{
  "encoder_norm": "batchnorm",
  "text_encoder_layers": 10,
  "text_encoder_mlp_ratio": 2,
  "lr_schedule": "cosine"
}
Rows from block 3 of the text encoder of a small contrastive image-text model, named by matrix and row number. Rows with one number belong to one neuron. Each number is 128 + 32 x the weight over its row's rms, rounded and kept within 0 to 255. All counts start at 0. After the name is the row's rms in percent of the matrix's.
After each neuron's rows are labels from the 100 texts, of 14848, where the neuron reaches its highest value: "fires on" is the input token at the peak. Only what is clearly more common there than usual is listed. The data: regions of photos with short descriptions (Visual Genome). In brackets: how many of the 100.
# fc1: MLP up (text_encoder.blocks.3.mlp.fc1.weight, 512x256), inputs 0-85
# fc2: MLP down (text_encoder.blocks.3.mlp.fc2.weight, 256x512, transposed), outputs 0-85

fc1.422 127 [197 133 110  81 122 135 156  94 144 121 120 116 155 162 101 168  96 154 152  79 164 225  78  81 159 178 130 100  72 146  42 132 104 114 148 140 128 116 108 122 135 158 101 144 170  79 127 195 156 116 138 147  97 118 123 167  79  82 128  89 151 158 160 112 151 168 167 153  64  94  92 144 149 188 185 106 135 119 124 142 207 111  80 114 151 114]
fc2.422 117 [160 109 190  74 123 102 163 115  93 116 136 110 132 150  98 155 103 153 163  79 162 131 177 101 115 131  95 158  85 122  61 160  82 112 133 109  89 137 100  98 100 188 181 136  98  99 124 126 156 190 149 165  98  82 148 147 134 146 184  66 120 158 151  62 140 127 126 107  98 114 166 126 143 147 177 139 137 129  98 145 130  94 120 145 147 177]
fires on: "<end>" (82)

fc1.470 109 [221 140 123  74 124 110 169  75 157 130 111  94 150 121  76 165 102 172 180  78 186 119 125 140 174 157 116 145  96 129  63 113  91 144  92 100  92 143 132  94 116 123 121 148 155 122 108 100 166  98 120 138 117 125 159 127 126  99  96 119 162 160 117 164 118 164 158  98 179 101 104 138 138 121  99 116 190 139 102 159 163 198  81 138 161 232]
fc2.470 117 [117 154 128 131 174 134 107 123  98 114 161 174 119 141 212  96  92 110 107  94 151 153  84 130  80  97 120 189 111 142 199  58 153 110 113 146 179 133 163  95 159 184 176 116 107  83 123 183 168  99 137 125 188 133 168 126 148 170 157  29 162 134 147 140 138 148 123 166  70 174 131  84 157 163 139 133 117 164 144 119 134 119 129 164  84  88]
fires on: "orange" (93)

fc1.415 122 [129 107  70 113 134 141 202  49 104 124 146 162 163 163  65 169 110 131 156 112 159 140 167 131 164 114 122 142 105 115 110 140  86  85 142  79 131  93 131 132  94 140 114 115  96 161 133 140  91 113 100 145  81 109 133  68 150  69  32 108 116 170 100  78 125 151 119 116 202 114 147 132 149 138 150 135 142 117  61 141 153 185 181 130 113 192]
fc2.415 149 [108  46 147 129 126 162 125 113  86  99 145 142 121 126 150 126 114 132 111 140 162  98 114  97  52 109 139 138 134 133 165 130 137 132 105 161 171 152  93  83 125 186 134 120 165 112  99 138 101 177 145 180  55  66 140 115 150 116 129  98 140 166 114 126 103 143  93 193  98 114 119 124 144 188 193 126  98 121 121 134 120 130 142 128  90  95]
fires on: "orange" (59); "ripples" (7)

fc1.179 061 [120 142 163 175 125  88  70 125 159 109 168  73 114 107  82 173 154  90 143 103 160 171 137  96 148 183 130 158 170 119 181  68 158 125 133  79  58 174  82  78 168 187 163 153 136 127 171 144 185 126 118 154 118  87 128 190 149  90 120 184  80  77 143 143  75 149 123 118 135 102  77 135 119 159  83  80 126 170 103 113  86 117  64  92 152  84]
fc2.179 022 [114 122 146 133 126 142 187 104 143 118 116  47 162 124 103 113 188 105 162 130 161 108 159 140 126 129  79 147 105 101 125 142 106 228  91 111 105 150 131  91 135 168 104 187 129  79 108 164 146 158 150 116 103  94 147 153 119 134 162  78 178 105  85  75 168 107 123 181  96  36 142  60 134 110 119 166  96 102  74 173 121 124  94 150 107 124]
fires on: "green" (55); "bush" (8)

fc1.268 057 [140 153 114 161 126 166 184 104 102 127  93 156 130 128  95 154 174 105 111 165 150  72 121  84 120 108  98 173 128 119  93 131 155 140  69 150 142 144 135 163 121 118  91 167 153  84 124 181 165 194 143 131 176 145 113 153 111 155 180 116 153 118 116  86 135 170 162 161  89  79 157  89  90  77 133  95 158  87 182  87 129  89 118 177  98  92]
fc2.268 013 [123 134 152 140  83 143  98 103 112 120 156  86  96 116 124 128 218 161 150 148 159 110  95 130 136 154 121 164 145 111  66 125 155 165 137 138  58 163 148 127 120 113  78 133 182 134 102 162 152 152 133 165 120 177 139  60 107 137 127 109 146 113 143 127 148  68  84 100 182 123 145 141 138 144  94 138  98 107 142 112 132 137 151 123 127  48]
fires on: "the" (18); "on" (9)

fc1.257 125 [115 101 107 151 122 171 194 122 116  75 158 122 133 125  30 100 115 133 146 106 150 120 100 113 150 146  75 120 140 163  71 197 121  89 144 111 126 131 128 149  97  85 137 172 142 176 131 107 134 178 100 121  97  85 138  65 104 114  94 113 135 143 111 123 106 123 127  77 143 138 139 125 111 122  80  81 124 100  81 157 173 126 167 147 151 154]
fc2.257 139 [161 140 150 152 160 108  90 112 139 181  84 151 101 121 187  93 123  84 104  70 102  92 182 127 134 133 120 151 107 148 149  95 148 235 123 147 141 138 141 113 124 133 126 173  97 139 128 144 158  79 110 122 239 173 146  99 121 202 187 159  91 108 116 166 146 134 173 113 151  80 125 119 171 120 120 157 136 165 220 132 136 200 102 144 166  97]
fires on: "<end>" (51)

fc1.144 060 [124 202 100 172 155 136  66 169  94 190 114 114 116 170  94  92 170  58 101 124 105 106 120  89 159 121  97 137 146 119  62 172 153  96 106  91 105 150 148 173 168  93 116  98 147 157 127 131 146  98 106 158 145 126  92  91 154 154 130 102  68 176 118 179 120 127  96 155 119 153 158 133 173 109 139 152  95  92  91 178  73  87 155 153 105 134]
fc2.144 021 [147 147 146 126 127 128  72 144 137 139  84 133 114 140  42 105 169  89  94  69 156  98 174 113 136 139 103 142 135 172  91 136 115 185 133 135  49 107 216 132 116 183 108 146 140 146  84  83 107 120 136 193 171  96 109 113  96 152 124 134 141 138  57 120 132 112 103 135 123 171 140  88 119 100 100 200  91 111 194 131  75 102  86 112  69 122]
fires on: "green" (17); "on" (12)

fc1.358 063 [118 123 173 110  99 103 180 103 151 172 107 166  98  77 143 143 142 149 144  85 103 118 139 144 115  77 158 145 101  91 109  96 153 113 147 107 109  85 153 171 174 102 127  74 158  56 161 155 140 144 173 145 159 170 133  82 168  71 145 154 145  90 130 166 180  92  98 153  90 128  85 138 112 110 134 148  75 159 166 168 160  54 162 135  76  90]
fc2.358 023 [ 92 134 166 129 120 147 169 115  74 144 109 117 135 109 121  79 207  90  93  93 115 110 113 158 136 141 124 130 131 150 112 159 144 189 189 102  85 125 160 169 114 134  81  80 161 111 132 125  99 113 142 162 112 188 113 126 133 121 115 115 127 112 147  91 107  81 126  99 108 184 140 160  79 174 162 127 104 108 173 103  96 137 135 111  42 106]
fires on: "<end>" (34); "." (9); "on" (8)

fc1.472 107 [190 143 112 147 136 106 160  82 152  89 140 107 127 163  89 206 148 153 222 113 123 174 112 125 128 162 105 112 114 101  87 129  85  92 115  75 158 118  92 168 142 111  70 135 130 113 150 160 134 144 183 111  88 113 168 165  77 130 131 100 201 172 114 116 151 204 132 114  75 146 133  67 155 154 180 172 134  86 126 145 138 133  80 179 118 175]
fc2.472 075 [182 135 153 115 130 115 166 131 155 126  49  95  76 130  75 126 149 151 138 102 160 123 154 121 154 171 148  90 104 123 120 141  93 159 132  94 127 167 166 132 119 132 124 137 110 150 123  89 158 104 110 153  91  60 148 114  60 122 134 157 173 145 134 182 133 120 158 103 116 101 107 134 137 117 120 101 133  65 151 148 150 147 122 132 137 198]
fires on: "pink" (95)

fc1.301 115 [210 107 112 131 148  90 126  89 162  96  87  85 100 117  86 128  86 150 139 108 185 108 133 112 163 155 142 114  89 114 137  90  66 114  94 122 126 185 108  95  97  90 153  95 132  74 136 164 127 167 140 147 143  75 104 143  70 148  74 117 124 165 148 149 166 110 133 151 120 105 104 155 149 129 127 120 174  97 104 161 140 123 110 120 167 182]
fc2.301 126 [120 106 115 132 161 132  78  88 138 146 109 134 158 154 187 148  89 154 105 104 139 176  40 137 145 127 108 134 107 158  92 103 105 135 119 138  48 120  96 138 140 194 121 118 148  90 187 202 145 145 161  90 126 131 119 182  98 143 153 145  99 137 204 153 160 168 139 205  59 140 165 142 141 158 150 123 120 150 123  98 136  75  73 116 139 102]
fires on: "orange" (79)

fc1.444 109 [189 141 100 130 103 117 131  95 177 117 107 123 151 157 113 152 138 134 169  70 204 161 150 112 179 126 114 104 126 106  45 152 121 129 140  81 118 134 102 147 100 120 159  93 123 125 136 153 136 143  85 166 121 114 116 108  99  64 114 151 131 142 166 140 110 138 175 129 194 111 134 103 148 101 123 178 179 115  75 169 177 164 132 154 138 240]
fc2.444 116 [112 111 123 129 143  96 115 151 113 154  90  80 134 113 122 132 147  99  79  98 205 160  16 145 137 160  94 139 144 191 118 103 153 117  90 111 109 144  66 178 101 147 103 151 186 132 144 174  94 110 131 113 106  66 155 101 106  58 133 179 169 118 165 190 133 115 108 160  71 118 126 115  95 151 178 139 128  98 184 169 136 126  93 180 128 135]
fires on: "green" (49); "broccoli" (11)

fc1.205 106 [156 128  90 149  93 123 118 115 135 137 144 121 138 117 117 130 103 111 123 147 127 121 170 152 179 208 117 139 103 141 112 211 110 102 112  92 122 147 117 120 129  88 166 147 112 107 137  82 117 183 112  88 163 109  88 155 105 148  58 140 168 137 147 175 147 158 110 134 128 104 130 154 134 153 175 159 152 104 121 140 136 161 118 117 178 199]
fc2.205 091 [142  74 132 179 138 122 139 111 114  98  55 134 208 137 146 139 101 134  87 154 147 192  47 115 155 157 102 131  83  84 143 105 112 102 122 158 108  74 141 149 112 112 123 116 139 145 117 173  98  88 196 144 118 130 123 115 116 183 124 127 176 153 168 105 169 129 101  98 113 165 135 147 126 130  76 117 128  95 145 105 140  95 117 104  95 110]
fires on: "black" (54); "<end>" (35)

fc1.464 122 [182 127 127  49 128 117 148 122 168 151 141 108 127 158  57 155 127 175 149 106 129 151 180 128 180 134 172 128 117 119 103 132  93  99 147 107 134 143  97 130 124 146 161 117 149 136 126 133 129 115 115 109 111 130 126 180 106 100  47  68 134 124  96 116 106 148 176 111 181 128 148 152 159 112 157 125 151 130  58 118 183 168 173 132 152 180]
fc2.464 174 [132  41 136 142 110 111 100 136  88 125 135 136 118 124 102 137  79  92 128 105 219  86 109 126  93 120  97 156 130 126 120  88 162 109  86 159 154 149 111 140  82 205 153 165 150 144  79 128 116 147 143 178 112  77 116  29 189 109 146  88 137 149 136 129  83  99  93 108 111 112 136 137 107 143 160 136  91  95 143 137 112 125 139 131  60 147]
fires on: "orange" (46); "pumpkin" (7)

fc1.42 058 [129 186 120  79 154 109 180 188 178 100 160  81 150  78 130  92 111 176 164 125 164 185 137 157 141 156 172  98 135 129 116  86 128 179  83 167 102  97 187 177 142 144 119 159 152  75  81 104 113 120 174 152  98 145 113  97 149 113  80  99  77 125 191 179 132  81 101 111 152 147 130 146 125 149 108 166 128  86 155 100  90 162 115 127  75 108]
fc2.42 012 [ 90 134 182 128 138 156 233 116 113 114 148 113 208 108  90  60 126  82 155 168 171 142  97 116 112 120 130 103 110 118 118 115 181 168 130 170 114 120 186 132 146 172 105 121 129 116 133 132 105  98 135 143 133 130 119 139 117 176 112  78  94 117 143  77 124 129 127  64 187 124 118 149 126 112 124 108 113  67 117 135 139 101 131  96  15  80]
fires on: "green" (76)

fc1.383 102 [127 124 125 135 123 135 136 123 119 137 108 102 138 137  85 166 151 116 193 123 189 185 110 105 133 196 142 143  73 153  52 165 108  81 104  80  85  87 108 156 134  86  72 155 163  86 161 164 118 160 117 162  76  77 101 115 121  96 150 156 137 186 133 141 190 197 142 159 110 103 161 150 144 124 158 129 196 114  90 171 188  97  69 108  84 161]
fc2.383 094 [124 117 100 165 103 169 145  93 132 136 153 156 121 110  97  84 175 147 157 191 117 104 152 111 134 142 122 110 164 149 144 148  93 138 157  93 169 119 121 118 135  66  64 155 127 185 185  83 100  75 128 112  68  84 129 129 116 130  73 175 153 125  97 138 144 213 124  84 151 128 103 105 138 106  75 112 127  93 149 170 136 180 126 134 122  91]
fires on: "pink" (43); "<end>" (39)

fc1.503 057 [ 75  74 149 177 148 136 115 103 144 172  69 116 140 152  52 135 164 136 112 144  83 150 124 157 140 125  66  89  95 142 101 151  78 152 103 116 140  69  67 111  94 178 168 195 170 163 147 162 115 136 115 119  68 160 153 146  87 156 115 177  99 145  84 113 177 115 144 157 110  90 170  92 126  83  98 133  99 134  91 166  76  85  86  80 112 105]
fc2.503 012 [104 144 141 150 135 133 155 102 158 154  63  83 106 124  31 109 148 135 131 135 145 127 146 114 121 123  91 127 156 124  92 154 113 170 108 116 103 121 122 118 101 170 148 179 123 103 100 109 102 143 137 134 124  89 132 166  40 137 132 102 114 106  81  74 144  85 131 185 135  71 162 101 138 108 134 168 105 122 120 164 112 135 108 145 101 104]
fires on: "green" (25); "white" (12)

fc1.426 083 [146 137  99 138 135 122 167 132 171 152 158 136 149 122  97 129 148  93 198 155 103 134 108 108 175 139 113  80 126  84 100 176  78 101  91 104 144 134 147 151 140 112 100  91 129 144 180 112 169 145  70 128 121 127 140 158 138  83 107 126 144 107 122 147 164 194 197 152 182 107  81  89 164  97 160 101 207 101 131 139 119  78  84  93 145 197]
fc2.426 037 [158 135 101 137 108 151 101 103 104 110 122 177 135 129 169 110 154 119 147 115 161 168  82 119 126 151 124  74  84 144 108 141 141 201 182 119 213 106  95 117 106 152  60 155 141 151 122 153 134 110 151 165 163 138 158  85 125 134 146  89 139 132 154 142 130 170 128 146  73 128  59 109 153 176 133  77 120 128 160 133 181 167 142 146 130 109]
fires on: "pink" (61); "on" (8)