Weights of a small contrastive image-text model.
Model: encoder norm batchnorm, text encoder width 256.
Training: 8000 steps, batches of 256.
Data: trained on regions of photos with short descriptions (Visual Genome), 203450 training examples.
Rows from block 7 of the text encoder, named by matrix and row number. Rows with one number belong to one neuron. Each number is 128 + 24 x the weight over the matrix's rms, rounded and kept within 0 to 255. All counts start at 0.
# fc1: MLP up (text_encoder.blocks.7.mlp.fc1.weight, 512x256), inputs 0-127
# fc2: MLP down (text_encoder.blocks.7.mlp.fc2.weight, 256x512, transposed), outputs 0-127
fc1.330 [151 153 154 124 119 115 135 123 163 146  82 125 147 138 127 131  88 138 131  84 143 149 119 138 145 176 137 106  87 128 120 112 109 147 172 100 132  87 143 111  96 117 141 159 119 115 105 144 165  79 112 137 130 114 109 139 100 157 133 122 157 100 163 135 136 137 169 103 159 100  99 114 168 150 150 129 155  90 131 124 187 143 127 120 133 154 142 124 104 129 146 154  63 136 115 137  91 126 144 152 134 125 135 140 120 134 134 149 138 130  88 118 148  98 111 153 122 160 182 145 115 187 146 116 148 143 118 128]
fc2.330 [117 175 126 152 144 118  84 193 102 102 103 141 157 105 126 135 126 136 144 161 115 121 138 129  97 125 164  97 120 127 130 127 160 169 101 144 144 131 150 143 127 109 134 121 136 120 114 125 142 127 134 124 204 145 114 160 146 141 121 124 117 135 134 199 121  92  81 140 116 127 114 121 102 170 163 149  70 124 152  76 151 148 193 108  87 121 117 133 170 135 136 110 139 109  86 157 147 104 164 122 204 110 142 127 165  99 100 104  95 145 167 139 102 154 128 125 137 107 150 131 145 138 178 174 133  58 124 197]
fc1.331 [132 157 111 138 145 141 148  88 163 131 107 120 142 135 120 124 156 143 147 131 148 182 105 121 125 137 127  82 122 183 133 114 135 135 178 105 113  91 115 116 139 146 128 101 123 122 132 169 125 106 163 106 107 136 128 112  89  88 145  94 108 109 132 137 140 137 139 145 119 130 116  89 161 139 158 119 108 105  93 142 117 129 132 141 155 113 106 123 134  93  99 158 121  88 130 121 105 102 124 126 131 153 136 158 149 125  99 149 126 120 148 166 141 101 168 186 116  85 106 103 124 162 137 123 143 123 122 121]
fc2.331 [142 131 155 133 131 131 139 108 134 154 115 138 138 156 113 111 124 142  91 129 142 132 152 127 130 148 140 118 109 148  90 122 142 145 141 144 118  97 105 116 139 137 134 108 136 137  89 157 129  90 141 144 131 159 127 132 142 115 122 143 141 128 146 141 121 135 145 109 139 152 115 145 161 127 144 127 113 136 145 102 105 160 120 111 161 138 139 141 104 137 130 153 108 108 117 124 100 122 119 113 144 150 141 115 126 139 164 107 144  90 126 145 127 124  72 125 132 110 125 129 162 116 156 125 139 122 100 145]
fc1.332 [126 136 128 110 102 148 131 101 164 101 126 101 142 141 107 141 120 144 157 126 170 163 117 107 118 155  96 120 123 116 113 115 122  98 147 128 118 100 123  88 118 116 105 132 153 145 137 139 145 141 127 136 124 128 149 137 100 101 107  94 137 142 130  94 118 154 115 131 105 149 109 112 123 152 129 131 150 111 114 137 136 117 128 163 157 154 113 120 101 148 111 144 117 125 121 124 115 109 130 126 101 142  99 159 124 137 116 166 162 134 104 122 149 136 175 150 119 145 123 119 119 147 127 124 151 140 118 103]
fc2.332 [126 135 130 121 125 128 121 128 126 137 135 128 122 132 124 128 136 123 130 130 129 125 132 128 125 132 129 126 128 126 123 125 132 133 130 126 124 130 130 127 117 130 126 139 131 120 128 123 130 133 127 133 136 128 129 128 126 118 127 124 127 129 132 119 123 124 133 137 126 119 126 130 125 126 128 127 127 129 130 131 134 125 128 127 122 129 122 132 132 124 119 129 124 128 127 130 128 131 129 123 125 133 123 136 145 132 123 132 131 127 130 130 131 126 127 130 125 128 142 127 126 142 130 131 124 132 115 123]
fc1.333 [106 157 103 143  90 148 140 132 119 107 130 118 152 134 104 130 127 118 146 142 129 139 123 118 145 106 118  87 117 150 129 173 135 140 160 135 124 105 135 116 125 118 119  95 127 115 129 104  89 143 157 148 140 101 106 133 164 110 159 118 125 129 122 109 127 119 109  98 165 164 115  84 137 194 128 130 138 112 107 113 139 119 149 138 118 128 144 106  93 124 120 167 103 136 109 124  88 130  99 133 156 107  97 131  78 126 114 166 114 136 150 118 149 117 124 148 120 120 149 140 113 130 136 114 147 127 153 114]
fc2.333 [130 138 130 120 116 123  93 133 124 153 168 158 124 146 104 126 130 129 107 150 154 116 123 168 125 132 149 143 121 125 110 112 153  93 125 130 134 126 136 144 102 123 138 161 148 130 114 137 127 108 112 143 158 141 131 133 141 108  86 129 140 145 137 131 109 104 145 144 108 134 132 167 117 107 124 126 125 149 147 116 127 126 142 103 102 138 114 157 176 133 120 112 145 116 133 137 131 119 139 106 118 146 129 130 157 147 136 116 120 114 140 142 123 127  95 131 149 132 137 120 145 146 136 133 134 122  91 142]
fc1.334 [170 150 150 119 131 134 148 113 143  75 130 109 141 112 113 132 104 168 149 115 116 120 145  97 121 131 140  84 144 160 112 176 134 121 131 129 129 150  87  84 126 123 165 123 127 142 133 123 166 165 127 143 111 106 128  90 116 108 135 139 136 123 188 163 132 136 111 118 156  98  90 147 135 167 155 108 115 112  93 107 141 172 122 114 173 151 104 139 106 142  85 138 114 151 146 124 137 135 116 102 144 151 145 129  88 132  99 178 118 138  98  87 166 123 149 160 116 132 202 112  80 145 109 157 135 108 162 146]
fc2.334 [139 185 126 172 115 148 182 102 137  99 144 171 141  99 151 116 109 115 169 111  66 114 175 143 141  90 119 137 146  96 103 170 152 142  94 143 106 141 113 125 156 133 166 126 111 159 118  99 120 121 121 158 112 141 107  75 187 160 169 130  70 145 149 131 129 141 132 123 210 136 124  90 154  89  97 123 148 156 107 122 120 146 122  97 121 150 162 129  92  93 145 146 104 158 112 124 113 139 123 134 114 141 165 110 102 147 120 154  94 111 148 112 165 122 119 142 138 148 132 147 103 104  45  54 144 143  94 131]
fc1.335 [181 140 146  87 115 118 112 113 134  92 120 128 153 159 114 155 110 157 132 118 160 150 113 108 163 155 123 152 113  86 131 117 119  79  77 122 103 142 146 147 105 146 128 145 145  98 136 116 121 119 108 146 128  98 145 121 135 135 116 126 139 155 152 104 125 110 165 159 123 141 150 106 129 124 138 148 185 134 106 162 181  81 117 129 119 188 147 142  99 106  99 121 134 135 137 127 144 110 115 182  91 131 101 105 124 152 125 143 104 118 119  89 107 136 129 142 131 193 113 102 144 113  65 133 126 140 133 133]
fc2.335 [162 151 146 127 137 103 125 165 132 135 111 111 143 114  79 124  92 127 115 116 138 111 141 129 142 160 130 118 117 121 120 133 132 144 116 128 137 140 123 163 107  96 111 140 130 189 135 106 109  99 120 140 173  99 174 100 107 114 124 147 163 112 141 174 144 110 121  68 149 123 126 161 107  96 113 131 138 114 153 135 144 144 145 122 128 153  96 118 134 131 128 120  89 152 108 130 156 150 153 129 155 128 156  80  89 129 138 132 157 177 106 122  96 146 113  95 115 137 162 135 166 122 155 155 111 104 143 139]
fc1.336 [128 134 131 122 133 124 160 120 130 121 118 114 134 129  85 118 116 163 143 106 114 120 158 128 155 135  92 136 153 105 110 139 115  72 152 117 125  72 107 112 127 103 128 111 101 174 162 130 130 111 121 107 119 130 127 145 125 138 140 106 147 119 103  92 119 124 138  47 139 137 121  98 140 118  92 139 129  97 107 127 133 116 106 150 143 146 131 100 114 135 107 135  69 121  95  85 132 150 138 121 103 103  43 107  80  98 140 150 183 139 139 156 150 134 131 140 176 134 107 125  97 141 152 130 129 113 158 134]
fc2.336 [145 129 129 128 138 157 166  98 135 122 126 101  84 119 142 116 157 125 134 101  80 134 130 120 159 130 126 100 153 116 173 144 111 152 121 123 125 189 112 128 160 140 103 100 109 108 132 118 131 148 108 137  62 133 107 144  93 108 165 157 100 142 133 131 141 128 145 170 139 114 127 116 150 104 143  83 167 139 123 160 138 122 100 137 160 114 158 157  93 104 126 157 138 169 123 157 135 122 115 144 104 143 174 114 160 139 122 135 136 148  99  85 138 135 132 127 139 135  97 104 116 109  97 134 151 146 131 129]
fc1.337 [110 124 122 140 114 121 128 151 137 109 142 126 121 105 135 152 140 119 134 129 136 139 114 123 137 143 132 138 143 122 114 117 127 120 134 125 122 127 118 115 145 125 139 108 133 134 131 135 125 125 120 121 108 132 122 130 125 144 113 116 121 136 149 127 121 118 123 151 121 131 142 143 128 120 138 119 144 147 143 135 121 111 147 139 109 115 144 110 138 134 151 122 143 122 116 107 139 144 134 147 136 135 132 118 137 127 112 127 133 137 120 143 115 122 118 146 120 130 120 132 109 132 139 117 108 120 120 131]
fc2.337 [127 129 128 130 129 129 132 127 130 125 128 124 127 128 127 131 131 128 128 131 127 129 127 127 128 127 128 127 129 125 128 130 128 130 130 131 131 131 127 128 129 127 125 125 128 125 129 132 127 129 129 127 126 129 127 130 125 129 130 124 127 129 131 126 127 127 127 126 129 128 129 130 126 128 127 124 129 125 126 124 127 131 129 125 130 128 128 126 126 128 128 129 128 130 128 125 126 127 127 129 131 128 129 129 132 130 128 130 133 130 128 127 129 126 126 129 128 132 127 127 131 132 125 130 130 130 129 129]
fc1.338 [129 173 144  93 128 139 153 115 173 142 156  76 122 144 106 152 168 157 155 117 150 170 101 119 141 135 145 124 155 125 100 165 116 145 119 135 119 100 103 147 127 123 100 147 137 167 186 131 113 140 102 103  93  89 139 127 115  93 120 108 136  97 125 161 136 161 128 123 170 130 125  99 119 161 152 155 148  97 109 162 114 118 106 173 141 139 123 114 117 135 111 133 117 140 117 115 132 149 118 141 100 138 157 139 120  98 103 164 123  96 143 128 120 134 155 157 110 115 123 115 100 115 125 117 121 107 124 104]
fc2.338 [137 153 132 111 120 110 145 159 175 138 170 105 108 118  94 144 138 159 134 131 141 108 160 135 119 150 145 119 157 104 100 154 155 144 121 147 162 123 110 129 110  77 127 118 155 149 128  98 127 147 109 125 128  96 110  99 120  81 130 134 113 126  81 119  95 127 119 103 166 100  86  95 125 110 126 159 129 110 139 150 143 167 137 124 176 165  85 110 106 157 108 122 105 135 114 136 138 147 141 106 131 129 155 169 108 119 101 136 160 111 160 156  94 160 119 142  95 115 148 108 123 155 131 131 133 138 107 123]
fc1.339 [109 139 156 137 108  95 125 135 124 149 106 125 119 134 106 119 128 150 123 132 119 121 114 115 122 130 123 116 105 149 129 129 144 129 147 152 114 135 134 148 110 121 131 132 140 111 118 154 110 140 113 120 125 135 149 128 127 127 130 110 136 140 125 115 136 126 136 137 106 104 143 128 146 126 139 136 114 134 125 113 145 144 139 116 136 150 133 124 117 127 112 119 121 119 131 123 145 122 132 124 122 124 122 138 135 144 136 135 128 125 144 132 135 119 135 108 127 128 120 122 149 149 113 121 102 110 153 115]
fc2.339 [127 129 133 128 131 125 128 132 129 131 125 126 128 126 128 128 133 129 127 128 123 119 128 127 124 128 130 128 130 131 124 129 129 136 130 130 124 132 129 127 122 121 126 131 130 126 128 127 133 129 128 128 135 132 130 138 121 127 127 129 128 128 133 130 127 122 130 127 126 120 129 132 123 132 135 129 125 132 131 123 131 130 129 126 128 123 122 126 131 128 123 124 134 130 127 130 126 129 131 126 131 129 126 128 137 129 121 130 132 131 133 133 126 131 129 130 124 129 133 121 128 134 131 134 120 129 128 126]
fc1.340 [130 114 119 117 152 147 133 135 151 116 113 135 148 112 129 126 142 119 118 131 119 144 151 138 121 110 141 124 132 124 106 120 136 124 118 121 125 114 112 118 113 136 120 135 108 149 125 133 128 111 128 128 121 129 119 132 124 111 126 122 115 136 108 110 126 109 114 111 146 140 127 116 124 134 132 123 132 125 124 142 102 146 116 143 105 138 137 134 109 126 144 140 135 125 139 126 139 129 116 128 112 114 129 118 126 133 138 119 115 139 109 138 144 108 127 130 136 115 119 103 132 112 112 140 121 111 132 120]
fc2.340 [127 130 130 127 130 127 128 128 129 130 118 130 130 128 122 124 131 120 127 129 131 129 130 128 128 129 123 128 125 125 131 125 131 133 129 129 126 128 137 126 123 138 129 129 130 122 125 128 129 123 134 131 131 126 128 124 129 130 130 126 133 125 123 122 128 125 129 137 124 130 126 127 126 131 125 133 121 124 132 131 126 126 126 132 118 132 131 127 124 127 129 129 122 131 131 125 133 126 129 127 125 122 128 127 123 125 131 127 121 124 128 129 131 126 124 130 127 130 135 135 126 121 127 125 132 131 123 127]
fc1.341 [142 129 141 131 141 137 142 104 149 108 127 105 139 124  93 134 151 147 196 129 148 124 125 114 153 167 132 112 107 120 103 138 104  98 109 121 111 115 121 135 101 106 121 102 138 112 144 151 147 147 146 135 119 109 135 125 102 135 119 136 134 161 115 144 172 156 130 134 123 140 135 104 150 121 105 129 141 126 133 136 171 146  77 153 111 131 110 121 125 125 117 116  83 117 122 142 130 135 110 154 148 121 137 134 141  88 109 136 150 156 103 114 113 124 160 145 144 131 138 118 138 125 114 130 127 101 132 107]
fc2.341 [119 116 108 133 105 129 108 127 112 114 135 140 142 125 127 144 134 110 122 148 147 130 105 136 132 121 135 125 123 129 144 122 134 126 138 111 145 124 142 144 109 122 107 139 138 126 130 129 107 124 129 127 129 121 132 119 136 121 104 136 138 128 128 124 125 129 119 143 117 121 137 140 110 146 134 125 129 127 127 130 138 122 147 125 103 126 124 132 144 134 134 124 132 136 135 146 122 117 133 123 139 126 140 133 130 124 128 138 118 147 121 128 128 132 119 110 126 128 142 148 134 149 134 135 135 129 129 132]
fc1.342 [144 113 124 127 132 126 100 148 146 115 118 131 133 128 123 109 136 132 136 119 130 146 134 115 116 117 118 132 126 133 128 108 111 112 136 125 114 114 149 107 141 129 148 123 126 126 121 132 138 127 116 125 109 137 123 120 113 132 118 134 137 128 112 126 143 140 122 131 143 128 131 123 128 137 135 154 135 115 148 131 130 117 139 116 125 141 121 146 141 134 118 130 130 131 119 146 124 132 112 146 130 140 132 109 112 112 130 143 136 137 151 151 133 143 122 120 131 108 113 132 142 116 108 112 136 134 116 151]
fc2.342 [135 126 131 135 123 128 117 127 125 132 119 141 132 126 129 127 139 130 123 130 130 122 127 131 129 127 120 130 130 127 130 122 129 128 127 130 131 117 130 127 123 125 126 124 124 132 129 130 133 124 129 130 133 127 129 127 133 131 131 132 135 132 122 121 132 132 128 131 129 138 132 128 126 126 129 132 124 132 130 131 122 128 128 132 129 124 132 133 134 124 127 132 132 124 125 131 130 137 131 132 128 129 130 122 120 128 130 126 114 125 129 130 126 131 125 129 134 117 119 123 123 131 129 126 134 128 126 128]